A small contrastive audio-text model, trained from scratch: text encoder width 192.
Rows from block 2 of the audio encoder of a small contrastive audio-text model, named by matrix and row number. Each number is 500 + 25 x the weight over its row's rms, rounded and kept within 0 to 999. All counts start at 0. Numbers have three digits each.
After each channel's rows are labels from the 100 clips, of 14976, where the channel reaches its highest value: "responds to" is what is common among them; "loudest band" is the band of the loudest frequency at the time of the peak. Only what is clearly more common there than usual is listed. The data: synthesized solo parts of chorales (CocoChorales). In brackets: how many of the 100.
# c30: last pointwise conv (encoder.blocks.2.c3.0.weight, 320x320x1), inputs 40-79

c30.204:491524520523530530480475505533501524516513516470506533489495453521514497508461523527503541455540523470462474507533514486
responds to: violin (71); note G#5 (65); note G#4 (35); note F#5 (31)
loudest band: 1000 to 2000 Hz (37)

c30.196:458487465498556526450500479523526531517483533471470437463467480513523467527475441481529529481532532496492514518586524480
responds to: note A#4 (94); violin (51); note C5 (31); oboe (29)
loudest band: 250 to 500 Hz (87)

c30.170:467479484452521501486533508462491482504469545496496504524480495499518464540516493500493483497498519536481471485528477507
responds to: note A#4 (99); violin (76); note C5 (42); note G#4 (25)
loudest band: 250 to 500 Hz (91)

c30.89:483502496465529520505450500454492492481490498516512480500564475480519520507483510528480518547488469485487515535438462467
responds to: note A3 (79); cello (48)
loudest band: 250 to 500 Hz (86)

c30.66:513521516457514535460522485484519519496490492486511473466498473423551499520485515561494573479506492464486511464511477437
responds to: note A3 (80); cello (59); note B3 (31)
loudest band: 250 to 500 Hz (96)

c30.80:521542529528547541541472502509523572519495510481441446465502502511522451523472503505509528481474538541490433479492494537
responds to: violin (96); note A4 (55); note F#4 (27)
loudest band: 250 to 500 Hz (77)

c30.168:506482487533543482485529474528498484525487511474522528489551473485494472517434491514519494571509500536484485541486565492
responds to: note F5 (100); violin (71); note D#5 (46)
loudest band: 500 to 1000 Hz (63); 1000 to 2000 Hz (32)

c30.46:484463524488545477559485493463494501491522491483477511520568473494488523523487489478522475472507503531524513473514514555
responds to: note D#4 (100); tuba (34)
loudest band: 250 to 500 Hz (80)

c30.300:478487473541487438565503498512521468544497488469462552539502486431500483473509466519536544482508551495518570498532459534
responds to: note D#4 (94); tuba (32); viola (28)
loudest band: 250 to 500 Hz (82)

c30.188:499465522463472478558462495537499511488479502549563516515529479528539536503518502518485513515530480511515504489453527467
responds to: note D#4 (100); note D4 (35); note F4 (28); cello (27)
loudest band: 250 to 500 Hz (70)

c30.104:504484479484501473506469446466516454476509547547481475454508535500474494490496514543536492497530515495523527478453488491
responds to: violin (78); note A4 (62); note B4 (28)
loudest band: 250 to 500 Hz (70)

c30.228:467454512517554540496497550470472473456529530497476467500509423533494546504474553550453531503523502492506461483514532514
responds to: note F5 (100); violin (100); note D#5 (36)
loudest band: 500 to 1000 Hz (56)

c30.268:485503475445488568524525460510474442524548535500497504501518514503482526507527513504525489471501488480509520536462534553
responds to: note D#4 (100); tuba (34); viola (29)
loudest band: 250 to 500 Hz (89)

c30.102:496449524500521553517469451499495497534468437499511516488524484501464501472494457499579548536530508552481519480527462469
responds to: note D#4 (100); viola (31); tuba (29)
loudest band: 250 to 500 Hz (85)

c30.101:502496502547475445516485492474527459510483497483479498486515492535515483493487494519441498499482480485464489478467538504
responds to: note A3 (74); cello (46); note B3 (27)
loudest band: 250 to 500 Hz (83)

c30.98:504490471533492529532503471484493437442531494537490486489531517467516508485545504504522496448484529506504497478553475482
responds to: violin (89); note D5 (74); note C5 (33); note E5 (27)
loudest band: 500 to 1000 Hz (63)

c30.308:498540536513532511562485457521502447468460464492475477483524517528530521542506475526485538448494508457480480481486467490
responds to: note A3 (99); tuba (64); note A#3 (32); cello (30)
loudest band: 250 to 500 Hz (99)

c30.208:511503504480509517509498534540459473509508503529492544558538545532451546511470488466491445486501488549521544473465484535
responds to: note D#5 (68); trumpet (67); note F5 (30)
loudest band: 1000 to 2000 Hz (67)

c30.162:534526510483485500500535487547506480485496527505487561600488501532509478526537504512501541523464498490486536554551503493
responds to: note D#5 (76); trumpet (32); note F5 (25)
loudest band: 500 to 1000 Hz (63)

c30.21:476466494514545521526490504524508456498522541499602560509492460489448510545488557484471515513532451475443488557511466513
responds to: note A#4 (64); oboe (49); note C#4 (35)
loudest band: 250 to 500 Hz (78)

c30.248:479513504509474561483539468452514526464479494517513481465510466461569536487556483539518520463541514529474472546497572477
responds to: note A3 (52); note A4 (40); violin (39); instrument: cello (29)
loudest band: 250 to 500 Hz (89)

c30.140:548515476533520549480505520478525499508529465529521489462479479487535517486491501527491542482516494533469501501473529500
responds to: note A3 (77); tuba (62); note B3 (26)
loudest band: 250 to 500 Hz (96)

c30.155:510500493543462496551487489474495515493548515480460517511494465506504522492519490495491512559523484532485521520559500521
responds to: note D#4 (100); viola (32)
loudest band: 250 to 500 Hz (83)

c30.100:460524489553529429480526489510453523552481565489498481405469529462495533531495563517461481525479534464517488489461479456
responds to: violin (83); note G#5 (67); note F#5 (40); note G#4 (33)
loudest band: 2000 to 4000 Hz (28)