config.yaml
model: "contrastive audio-text model"
dataset: "synthesized solo parts of chorales (CocoChorales)"
train_examples: 39062
gain_aug_db: 6
noise_aug: 0.01
time_shift_ms: 50
n_mels: 64
hop_length: 160
input: "log_mel"
spec_augment: true
win_length: 512
tokenizer: "word"
vocab_size: 56
loss: "sigmoid"
embed_dim: 256
encoder_arch: "ecapa_tdnn"
encoder_norm: "batchnorm"
encoder_activation: "relu"
encoder_depths: [12]
encoder_kernel_size: 3
encoder_stem: "single"
encoder_widths: [320]
text_encoder_causal: false
text_encoder_width: 192
text_encoder_layers: 8
text_encoder_norm: "layernorm"
text_encoder_norm_position: "post"
text_encoder_activation: "gelu"
text_encoder_mlp_ratio: 4
text_encoder_head_dim: 16
text_encoder_fused_qkv: false
text_encoder_bias: "all"
text_encoder_qk_norm: false
text_encoder_parallel_block: false
text_encoder_inner_norm: false
text_encoder_positions: "rope"
init: "orthogonal"
residual_init: "none"
optimizer: "muon"
muon_scale: "original"
learning_rate: 0.012
momentum: 0.95
nesterov: true
orthogonalizer: "newton_schulz_5"
adamw_lr_other_params: 0.0017
max_grad_norm: 5.0
max_steps: 3700
batch_size: 128
epochs: 12.1
lr_schedule: "linear"
final_lr_fraction: 0.01
warmup_steps: 740
weight_decay: 0.2
adamw_weight_decay_other_params: 0
Rows from block 6 of the audio encoder of a small contrastive audio-text model, named by matrix and row number. Each number is 500 + 40 x the weight over its row's rms, rounded and kept within 0 to 999. All counts start at 0. Numbers have three digits each.
After each channel's rows are labels from the 100 clips, of 14976, where the channel reaches its highest value: "lies over" is the class under the peak. Only what is clearly more common there than usual is listed. The data: synthesized solo parts of chorales (CocoChorales).
# c30: last pointwise conv (encoder.blocks.6.c3.0.weight, 320x320x1), inputs 107-213

c30.229:521522500504543465531535504464474543430468524482489504524535474485431448454498543516535466507497489510460526472502504462545491462530524468563521492528393495451465494473488496547538538414503525452512534486529436472499582492505519579525522472530481526473590524533469429429545505550499494489570464550529470487444464489510488
lies over: F5

c30.68:532517438457475458528516431538450481555576487503462515396583532496435533510498496453504476474512527517382478509517493474562542516454504454525539482504482475512499525563499441545527483492521451398476496498480482490568486468507515532521486554514504473527448490493522442486478478589488446514478478511466501494455548532487473
lies over: E3; D#5

c30.34:553531502466519515426436572508547548511538457481515523483504557536552583459464525468510478480533526457500497465447481531531550454508522514516495487518420480547502527455455505495526507467463509479500471572513483501491536512533489614520500545464545539484530496505521532462467599525480473459418524529438432509517494462526475
lies over: E3; D#3

c30.115:557505546491510492464569517495512494502560442501463468533513461503474452544477487512453545539458496474550491474534555552468497462516462527456462486451497527502548456490554496474543498499516453494510445534475479513486539479551505500475519439478463526465486538486545542454472490481500523485464527480564482464502517484545536
lies over: C5

c30.97:498462466553475509575521521512503579455497530486441515580464529444499498489535427571456437475483445459453483539431487550474523475510509531440514482519503519543466444441484528446549498494476460520439489525515466428464528495485507434501492495464558521456490534491499519576504479550495531495547481507498461482507547524482606
lies over: C#5; C#4

c30.50:487517517459435559481494475554505524495481448463572555484472451485575505583471507459559568592542565505509456554503522470491445452492439457502522452510472505449449529487489495492509474490530445454452589478514485502498498460457437534521518420521427514544523536480456493515504490535467468471447483514536502501446520557507503
lies over: A3

c30.64:436492458555489450451554467503493435518452434493501536556541516539518497489477464531476499491552515513492498460448507455508515523486504492512454553508561508427498501437484448523527519606522486532444464528559442483514554499520472509504559565531452536531444497535482487531560519523497491555453517472503489508449594468466456
lies over: G#5

c30.78:533504496470505523485459536493550474544528490522480544522483536444502521522525517520495484497479533467517500534524470554481503520518557483564441527459507470532449506507506565519498541460509489469509498483512500498468524514505554483558486489463472502501500519450472459511519502512471499537514481519547514525476485561465488
lies over: F5; D5

c30.134:511543460461490501476523515474462443562526496451459469497536512470520497516477523535526509479554519622529522592486508515509521470476462475496562462488480566455467435503525587553492582506481457491498506510539585522498524460513524609532544509453528517475502501522507516509496563516494485471531506494510508524535480574515566
lies over: G4

c30.194:541483476574524484478498517461398456398550428470515543510491480487483491478585514574470471481450519499501477486507447498540465438531506506493497574502496508469478493430523445566534503474523471496540537493508472493565474483477504489541504528488465606615557454524468430490474510516529519588593531534512476474531576431537471
lies over: F5

c30.312:434443573506535544451431511545485513473505445522558517475528494544540480490512523504454462461567515490535520538570457526458434426439572506421508457510509527499503552476539530428500533527554538465530464508556530515494444519547473463498495444446457499481456469388481527529495500500543520490517493463499519443456484481519530
lies over: A4

c30.290:555433415478440555500445506494477521486500515447483483499476499504525488493409555529495521477463514454514499495503480451436426483532418469473449471538525470467512557505510478510438485567477478516468548534475535625561499558502526596587499513475525564492555446471522535500493465559526464519517438485497488459452513486606565
lies over: B4

c30.272:499514535598489453527469522572491509504427530505453497503552534530553533515575456455484483522487496536469513459473494611535545495485534449495459524481512505508435487565506510488456506500437507490514565500511447528464509515533612435516460487471553516555562577537465462495401585448424523538530449551436423498575522497550558
lies over: G4; E5

c30.187:489463606516518566440476508464449510487463439416455486513496532553536511497458521470466575522517512507434471544539466426624589470464486461540507556501510582487456516546473497565463511502499456471457577454527466489495532399485534527510557504488542507534520437508559504522529573464526519527439551514537536559524483495499476
lies over: E4

c30.265:514516450506444565585626508535495418526487534494468446505487481494471476534460470527445523500491495518500483441474412517449576436504539510502536522487502514481508521434503485524483530528496555510390494438472543514404540444489550542450461515545544447595576565503494474528534544526484505448542475500478513478532496507442551
lies over: E5

c30.94:470497557454410467417511498566475448552540514545466454514461544499473528515534482510536451492511547486489513484486473478545551467499519468458534465512460484514440452473562524509515549520559453504493489512526527484444505486461538576481458499491499485515497493499504552491443463560595467519557482508455525521429505551537586
lies over: G4

c30.164:515470520474563477493475504518561477464496530426525442425526501527570508481543540484518496509522521535607433483501533463538549427482488554510547457521509440543518511495504459478552513561525464579486510501469506427481503515490533438473544503459439509511544519504467539513504527480536510561446447503536596572487454566451508
lies over: A#5; A#3

c30.29:559484528536556499480514467566496434482457473496460456493521527467568527530441515505535473453563512501505486491495544473485573508529472402437520479526546520511501412436517495461489474461603504501531579476497506532512515507497506437512456494459528459460460559438510496474499510524492525510516503546490539442479556553508459
lies over: E4

c30.195:438517486463531502481495562508453506509438437497460533465432537475518502460546501539461512513475485530502540531454484484416463539487539490515496473483513560444483560521514498493532510575517481446524498485477525509533487561531506500471501445519467480506459455504505498510523477544526465516470482537486564477490489510545495
lies over: C5

c30.208:505534504556451515495547490500481482447493482441517510479500523521475538553481514515518486446557501522520528503513456502553576470481500474531463505439434509494515438552494507538502525512516550500509508492510484493486527536463500534434474501476472508525439534457464550470503536528404552457489509498506512477483484592506459
lies over: G3; F5

c30.230:529495512449463502514431522515456432470486555473501484449387515533504508516547502572512516445553437519549449510440502498525499533500480489495460507469533496442495510550481450482495498503509483385551502475522493465501613466442445491490506445436413473473525433416427450514522510496466451456533536462488569460431477523529473
lies over: G3

c30.75:471542509496476499418591472538462518542473443504486560498472537581510487510476549573429445474426536507491462474495530480490494518509578535467565431513514518463469503451540486467549473507461525558490501478517475550560516575514495428539444604539480529495524557507539544464512513427518500519449523484506498579495503494538535
lies over: G#5; G#3

c30.43:407502469438462519483469563493468501479573481475460468482540512515481434468491459560453467477499529445421515560550465507548558541449515534552519610475478403553535498516491436479436514547517542535489496543462506521519507540414538531516521509432541468506501518472533455548567560428525567417504495552464496480599511524484485
lies over: F5; D#3

c30.201:537537523491517514538473526520489523548548489500513470492495470531465502510480529490547559442497479505509524517545529488507473466500534499472507537480513457504451474516456472500455484482494506541481503510558524493557461527539526508480520468484446453455518527492475481544465503483497565527523509502577535507457504554484524
lies over: A4

c30.181:566487619510466523508448506466482525494522484532490470452479486528518487544499475476532511514484559408534540424489460448564585583456438512453568529489531493515496541481466473450506461518487532550472439493464523485474525529482530502504516458539517477572505522530487481479511506440463523499505557513494475557471485525476470
lies over: E4; E3

c30.160:498538486473556509521573579466507499453485497498513513479470533569520468449493519506469449596526555465490542504508478560495464428628495480454496508518560470487621502467516436476507527505572476553468486505515539450506499527462436526474477522366445560485452504480519545482469503473454488523463534495496517507473548492507495
lies over: D4

c30.76:515544475493540482562460517485502433512467533487542487486570464473579451485462475493414458439436556521452499568517539538553511540497498502451545492505440429553464435451444465560504470482462500533513511511460461542494572520510552478503444473492483489496502517509555484497449451517486543447486451520566479454472502417506462
lies over: C5

c30.52:523612565493437523430473469483550506509433538488509512563469531475560591474513478479492532479489544465540496508521489522511498533498570465468473471503564512469515481525438502568454510475487478520494509554487457518469516489477470500498492510452469493437536496538460502455502553453559487462497421501503537575460539490469492
lies over: E4; E3

c30.157:420499484483525424504491459515426590455482594541494523594446585564504515569515555482542493481500501471492595455496555497528462527468505502508523556514576480449463534512561485488582530513516500487533483499523497522537427503472560524517445469496508529503491522526419610513539547545468561498529512504468505483450553483432450
lies over: silence

c30.233:520508540464534491506442526509583437553476531446393512485498491470506492459582502542540469474521488427506492476507491564475482510442543451523558550525480496593406487440478456573427489556549474461552495510471503465485554508582434438477456480509504444494517499547470495500479492474514486445517506495468505512530525524482573
lies over: F5; G3

c30.22:535532461533530491569504491545487476527533443440503507484501478562528446477600500510499512445500539538462531531547448481483502503464607459479494529531502598487544474505467488430466495498498511537469482474417489462537479458457443447498508567499547522539482525478631520497555464486426493427473483461460542527492460451450529
lies over: A#4

c30.55:445516470469510477525559451448433510527500425432494435509556477513442506506490463502521496508512453515441509533488542505478527450496516459441461533518493487495495504480547454483528456458536498477476510543453439446559463542439501516509401507463482442410553464479489492485501495516495491518435548508506443494465454611430530
lies over: A3

c30.282:464495479478471538497587580506436541454437472477519479527496586493547492490480489543549487492526516499518443484490513484529510489437472437458481515520494447494489487482485535510491500490538408551506520532422517512597447501554454504512466441538572544502540493430563499455548553522483536485441512563485507512552463576512460
lies over: silence

c30.138:539472559455512493494468450546510471511537544521434481522513531484531524550526505532524505461551499492476469473505440439470553570470518422527476442435573519538459468484502509480509555480524499493545468413462503536419454453546460486488546482436472487481460460473475464472492535475497499521510442513478515511537508497546590
lies over: E4; E5

c30.117:535473550545556570553521441530520566544515496480501454472446482512594559552459486501591415485583479515567540561534484448510458547524444521477505513400547558533483479553554472508565515524452461582520478433566512492471540478531512443440525485511479435437447505458545577483499577527520434525525484482472477504502482518436521
lies over: G#5; G#3

c30.88:491529504509538534482493461574506534517467512526528463523549447530545487467538493496596549523476597546476481550495519515528498491457507511537477474519516465515469527541510478450484497505545513496486457525497448464545545476479475496510466451438514494495485513497483529533430445418513497454465488415475394569480505476498479
lies over: A4

c30.172:483520505616513384480556541458501495483420535491535466510510520544494489468486570473481536499496533527497509541523499472538486500548460545483462561492494486546499451490475497509535504489493516514528504484516491502501481481482557500484471507443463487469529554451498489511480528503522545516569526512480507501464509531500530
lies over: silence; C#5

c30.263:487463524491489585476497555537425520542542528530589526561511588504480513493464439483508482484483497440479489560474523464551501512512578513513642476471497528536518521477500486523465471434478478548536478499465497517484464520479622611520538472502540473525458430528470525525463609548509508506527531514560479502492574502454512
lies over: E3

c30.74:539458430458505523511506409565455568555470529520492479519504463509464452543461505497497521556426487538492497567469505519453568428463489471525507489484484471459520502575520510521475465472550501516484552529530528530543479530483463515494490570531545542486489430488478552468548520561437538535530476509526469529499488521479500
lies over: G4; G5

c30.142:517548525503445538503527485520520456527495507476534526470499559501490482536505452561430447482512537485527512549511506475552423529513476498487504498531529439481484568511477522525486517499475455454452507554588501559494482496459509420482502465427481460498469420447512468517455539471505499434471481500458450483466457509409489
lies over: E3; E4

c30.285:458487591481450453513522506458480506504526519544528522475467487517481493493403529531524528531484501495486486521505610548488453518522592490482558546467458512496497518520506431544499453485460438462471483461485509464538461485562561544583584487547534545539553497408555493544478523434497477463478535469519483547512593522567531
lies over: C4

c30.46:494543556430534500542555491578504494562526485504531498510500458535511475530533570475509478467521592538467451436440524460491559514496546441471452536442438503569534386515587509516486500524520511510468518494483484518573556524465517482445507522494562436540522503537424537497556445471478516489435486486598470483486582565471511
lies over: G3

c30.225:513481508483526551554471451495546507516570474551461474483483556488481488534449511529498501546474580479496500483510499491474515562454488529540491495500513590551479541448461491494413478493493477536504446526425479527464441555466471530458500513478529559433472519508533538554528424489461454542492473545520458523489479469430489
lies over: D4; D#4

c30.161:473504453477477512471445530482558451545477497513525533510503510461441491485509464498500524484493582490449513500503454511528452480528555463490490481486511486550513486476494508441553470549499460486496475558505447552480488553521567511502536505470572486440481526496506480523479469550433536481452454513483495544426493432437465
lies over: F#4; F#5

c30.304:547506510494564523518442446445488462489527484426464521467518491499438481558545475550502553521435545497464507488469528529566520424512543491554493557489493455557488434487483504455468475535484535502451460500491492435419601564501537443491455496494498447492534466498490561517487474509450460480489473490546486527483429507554531
lies over: F5

c30.83:461598516496479510489518433492434581535567559477480550559465453503486431497458511471458484543504526479463482523502459537451481519545471535469549481467580486438478491506527487486439463509492530466515471474549512474501470487524476465457520548530483557499499493461467504515502469521549483482447510567493429485563540481480518
lies over: C4

c30.190:575541515530487487443472497519489500461476493506564495497478539513517522524554494511525521492510514500491450463501483519449537488480499525488536500499505519473495517460468504539522475517470507540490531519485532491512506491479523501480475467508510501476494497542514511501458498489507500506513494489524465474495489497561514
lies over: A#5

c30.256:448521468560488497471481449510523482528488482531439498473472537557503447450478448524490514525445483495519509481490552547460431497471499499433519501526474476514499489483475514447502447457480509515506523497512486450487404501462465447425486557469441512472493504474512476437507475550474511491558446488500520466510508446540480
lies over: D#4

c30.149:572471527516529448537486524494477526538506585477443539458600495480478494459564488522519494508589489471458502568438554607505546489456519537481494520488461511519451488536486472466474471501510524495475488524472535528466483502488561522481445401443475498460458504470556411431503454474561444545499497431511495420476543534509430
lies over: A3; E3

c30.39:502478516508525476464536465501503550465458524434529512448485447413487457516514488488460450481467527568441500463462499493534483466501507515547469548527528469454491500569481523460473484428453483500484544502485493531484516501516497481495478443502522463462538515481559516510465511470460463499471458485475463449509478492471502
lies over: F5

c30.236:554503489552511452493441455573524571506512446516491556578476513509597488539472529485546448497518502471551500525510467556494591420548475509488516491505519466544484491488493505493522561500506537426473442473521444527608435481454494510436577492452490426530485527477510548556508481507528568484582507515546501425473521489476478
lies over: silence; C#5

c30.296:563498451539463543542490380528527575465464532455475542582469528524454434494467488495503492457463508492483537558522482499524528465499474597499456496462470487497481479505581450457546511522535482499586513517547394509493416460490489618525481467519552493479492542492493521517582475603415516505535574493517571539521527530551526
lies over: C#4

c30.111:521418487484557532520486479453519494494492481437484506505560516438556427462390492462600543483549510553505470555545532524497442517521494546497456547415505498465431536514493407522547428467500538441446558518541498472522546483538496498552519517513546543508503441446513476492460488509519502518527501505516485517439462559532493
lies over: A4; A5

c30.16:510460482471473495472486469536486474422430518565508511506447517529498496526463465480472554507554488479474517562522526514506537485484487483485541512480517493498493514506522431543519487519497485444475491470498452618512466499488595498436495427527462460576505514477525554497467494488536534478448501530475493446495459507514523
lies over: D3

c30.222:557486531459487490462510547486467502466485488510468476547520507510514444510552447483492433520516492512462496486574510570529430500480498524535549529509484454474557549484524496510517505502439496508546500539459532513445526456501542524493506523524501472525517492551454463524481524463521507511468533486481548434464526520527547
lies over: A#4

c30.169:553521520380458503515561525421527549557531502453450509622464583464505500545478478500409436473476449524465539542487478492508521485506482471530482507473467512517474496501545491493509497497506494557503561453520496455507446452467551532528517450511526427443471545478519565530498500514467485482512494478499509567431592518540524
lies over: B4

c30.188:443500432493489522519476527499517545470535611480583478569597460536502529490536487527559528550485499466461522473493562455547528464570523558558474531526483486507579506454449528479564487473534506478516518532527465457505490467502479498482506509453554526472484510498495447519493470539552442511548451545496508497474466532505519
lies over: A4

c30.153:480478493456529534458565546505535549424429493519454520489551517524414601456501504479471508499460535511535465534538481439509545506486507487466466525500533477496550469479482498491484453478514527476445501476477516452530491442494578502559561500484511562508519501513551494484495484472474536463516449562486535423504494538571494
lies over: F#4; F#5

c30.28:523471538516464538516474499495491480554495572464494490484429513545496453489464510486514483476417510495424575500490512467520570504514473518488576538550560471487481521418491461533612444482487505576527554542534548457502470509441437541488495518467499537484477504469447485520466532529557519528455498523503585592492500413610521
lies over: C#4; C#5

c30.11:516511484564546511451472474570483429478460432522471477560491414497545464557425505531426506495443461432551453486506555521492570494457503476477522525529460491519570504484573462532527507484487540487498447553512476528566442517496531513552517452475471580511493473538590516525515494468538431505503576495550530494516523470477468
lies over: B3

c30.202:452487533458486476472416549462514503501482505498556469525557528529503525474477487482498445492522531481478425532490462465508523523459505563469568515456513499477536536496475478554510522564512470485530457527520478569550541515458465527550427438566473446451485544439475482466500529446491494560545547490482515562457512510453443
lies over: E4; E3

c30.120:520564501498533436492476515514515465561513495509518501508495480542533487599546540529430490438566487472506478522494517530565492501532491507476483566512460477463495443510506459505439442469491500464475482513448580450512508483539541519445470478440471491491455508469551400479503519525471503480531513421494481513458492565485553
lies over: G3

c30.283:508490448549494514494497541515526543538520580468477479545547497520506509511503508502513502485475525521563510510463467513500504487468502513543462485474473501468507493516530475489515496513476467493488538469458486494491487552509470512500510512491504503498468466494513520486468512510443528530536510484492483473521535495466490
lies over: C#4; C#5

c30.72:514484506498520433506475599554508490487498497482461507516485490570459549549545491547508460584475506579488469474460505485525544517487498508467607510573512527509437470512497491461514548526459453547452502455460450493460444484452528537506507498436517520483523482464492524521456522499519475489430513479588445602510516479529475
lies over: E3; E4

c30.9:434499461496523523487470487498535480491498498468457501454459504512472476490541523482505534482478515472469460549493534469522545449463471502501455537500507492457474565509585470506473464519600527502541537612534561483471446570499501449438525501579468588536461449479494518542437519514492457507526505542559453517502469492571462
lies over: B3

c30.226:507487516495469506477548517495527439463468466461596514487424452499563486458494469529467457616522511545505575467560559546474439486575517531499515507516548446528503517522522510456525482424417579436511458533397494541509484524494513434497498513516470534603467513488491460567494456530489471512498521464508487496530467469472550
lies over: D4; F3

c30.240:512465528490488523557515442488423520555519537509452459563516519442504496522473493512463528540482485477514518469543483494460502543481501426521516522544485495498496488472526473472495534522469474443471537447479558529493486555451518563511537441539520528502501552434528459468455580471510531440483573475484486538463437514465527
lies over: E3; D#3

c30.70:440482469512400483456477469503539501491459522491517546493558522477586482468450460522540525471553520476510431494495412503463504446522547541464551539452440494606534486533461433539464475432500424482491536542536535496517583498466508507550489542489527409477509454489492443468530494496464461532467549540571523435513514529452511
lies over: A4; A3

c30.168:484456484536561470495450463474481462422436473525449518491459510521465416501477448494460536580453477538533540499513551437512540529522480510495537533495570488447541546386508493501472523470503471490533477474574503461490522498508487464490547410560507571547563459511459520465474518486486503488549479502460537505481491493510499
lies over: C#3

c30.93:522527464544453495492505503620490506475490518435470493522428536506542490562446558540492513541507488482517492521469541531461547406480485513504435500490545468521510536503454477503486515516455484516491442456508475507408405502491524482513531539478525469463517566513504500571491453462513484549508539480472475546446592489482465
lies over: silence; C#5

c30.231:502521527572507497437459484502510492564533543480569445559496543504527548470507450479487472528498516501500453490473482436489478436524505565510519502500526559502496427511422442435540481536535552451564515482434504488486526504497513441534511580485533509535537525540457589461483467450535522512493536453503474537551393547484456
lies over: G4

c30.136:447472615502446541500493493514469472456516498415484457478532481581492500499544525594432465474582514504561541467492525458520534553504505492434492561485543488508457454464570536525514542524548481504508525540497503444499566418486508454488476483494475497498512528511527499513513484540488507470502499453542469554479487521503495
lies over: G3; F5

c30.186:467471547489540518507542491417524498517499560507502519489523493494477473481484479578521488462514457487635466543518526519473486463446501533506555531512562459461476508529463519529490528509527486472467464513484522509472483533480500556534489511477483582515525450484518482448519472467488440485467490572545482472515548489602509
lies over: G5; C4

c30.174:510467485431512515490469554508413493479534493489427505531478435528477551529497474501469490485451512520475483437529583518500480558523514519462496523530540492488524440508471503468457475503475461505527415513510540493463525488519564466458531481471517521469495511491521458540358546433534516507520557444659550539463538518478487
lies over: D4

c30.145:528535507554555473492579459473470448451413409466533492437523569506413563478452494529593508453483491475536500507453543523520558432551541534528523462510456577523481528393606487498448505510526534532517497470435490467536503515535469544484525545479457510514558512509473540544524538493540518508453484530478480552512485489543481
lies over: A3

c30.135:484503553492537461458481477476523471530567469468582536483518553547513502524511453462435467505491452480493429567492584434497518472520461494485555464489546494501537443545537542457502544528543485535484520483503483455477508541500504511452506503475484510486463516436515516540482450477489469481549504475497521506530495456416480
lies over: C#3; D3

c30.288:458507475565486463556420415556535605476551525524501517541499547546462517588490432454512477517469517519577481461480469556485511563583515503466581543514494511515469483501445430443513523558511527551490519524425508529469494505498454535513546513450494462514470429501530585497496502508532529555471479425503576480434520522466474
lies over: silence

c30.106:509519438474494423552506496453491465476480461542486540512491531493548510466492537496468534486542493500496498460424467489437433492489503482504568508474482574499477516540517550566495474476516465516564513442517561511512452443539512500543488506506471541491416483478496528518545466468531535536537486512528505467487569488549455
lies over: G4

c30.150:490517613521469522537561398456529448535479482521472500474472515493486469562593501579572572525520459546479538493455496441581535502508493511587465561454467531520463462565546430499536503503450485441410469478483479520508510543523533594520490486533484502458469475545484467556457461556481515476458531445545509467445517502467461
lies over: G3

c30.126:478569465497557567484473533481552536464497526438508532490540498491501507482476494526464453546501489558536443497506458462448466487545502471478484511526449516464527518461446498497550459473464486489458462499452502451446494494434533515503508517498512513530518487519528431435502491480500529556474542563503517494473482486508488
lies over: F#4; F#5

c30.171:506560499502528489473514543480458424573548512529559555504461394516508479414437474438488501510453425538490513488517504498472523604553487487518491519480585439489510451458435577550437496488422557495508475468517515600487453480518515554516498502508503530588480555414579429560501548539541457498448507509544507482530489553572496
lies over: C4

c30.8:484530483443541570513462501417493491487478479525498437509477478505610540476460468632412539499507537533515474489474513485424520488506450511520474514550505511546518525493548484509484522466437553518458522489507458483468448466505487440462497482545509520483534572491539521546473460502543477451539502514547477464504523480547523
lies over: E5

c30.158:531521497482417498527560514429484499553564539520518476584500514559474489415549486462475548501501498431428486559523501532438480502473527505503561450506514497504511495467484485561501473451498535467455466521500451419469504528567503424495547551456534443529505526489448524483489458435439481474496519515500478616543457464551517
lies over: C4

c30.31:450524490504561488529509475485477565514511484569452526518567539460417518486475523461555549460534511523532503565505567482534467502446449538485524530443484429460533466499546467417468530442437516390404601429515514401506472475517509552545465517537473531533475436556577498531494524468471400458499466572478488408493466460523507
lies over: A3; A4

c30.306:525485519524463474466472462481486488532480488505577571484603428507515436506503451511453517516482456546516474507533562438473546503524518537537484534518495464538490451554579529494472549530593403509543444515496497476478522428431506473478496517486475542528520482525548467491602532477532497511521481554516522487534535570483465
lies over: A4; A5

c30.307:502503420447603511561421520541471476494546566482478481506514511449548537549521467475545504500531584494457517521503556554449492501566475457526533491500482479443493496440545503530535434534435509497391546494485563486555567494514476470491481451468471546520523494461513556525490481505546458444426498531507465519501519519507518
lies over: G5

c30.182:443504558404469490555485466554472508485448564442469556506519509507498462466529507472549575497486474532446443489512516400469498438513453499450485438489482494524524499503503496476479555527462549511506512493530512503538522579466515570525493502540509496471501511506436488547508529480485531507500474500479523460483544491439543
lies over: F#4

c30.123:482434504518493526563524559529470547474530487497486470521470497508496436510502582511527538499481496505497467448502525466544511469480519483437492484488521423504483523511514456486500551488469505510542484491501494521487518487522488547491535411483539518537477512480502440540462543501520513415550471502480536422512476479529500
lies over: C#4; silence

c30.167:474519424484535535485469526511471537564469533540603528552533500445520465529486485561539473480480522483474418484551503497492511465608434550435459513529540526564514574453462440511547567508495486560450541447494514503546498535485521445568509484473461479522520540438505495489502560452503439494496462505535485493497531464535510
lies over: A3; A4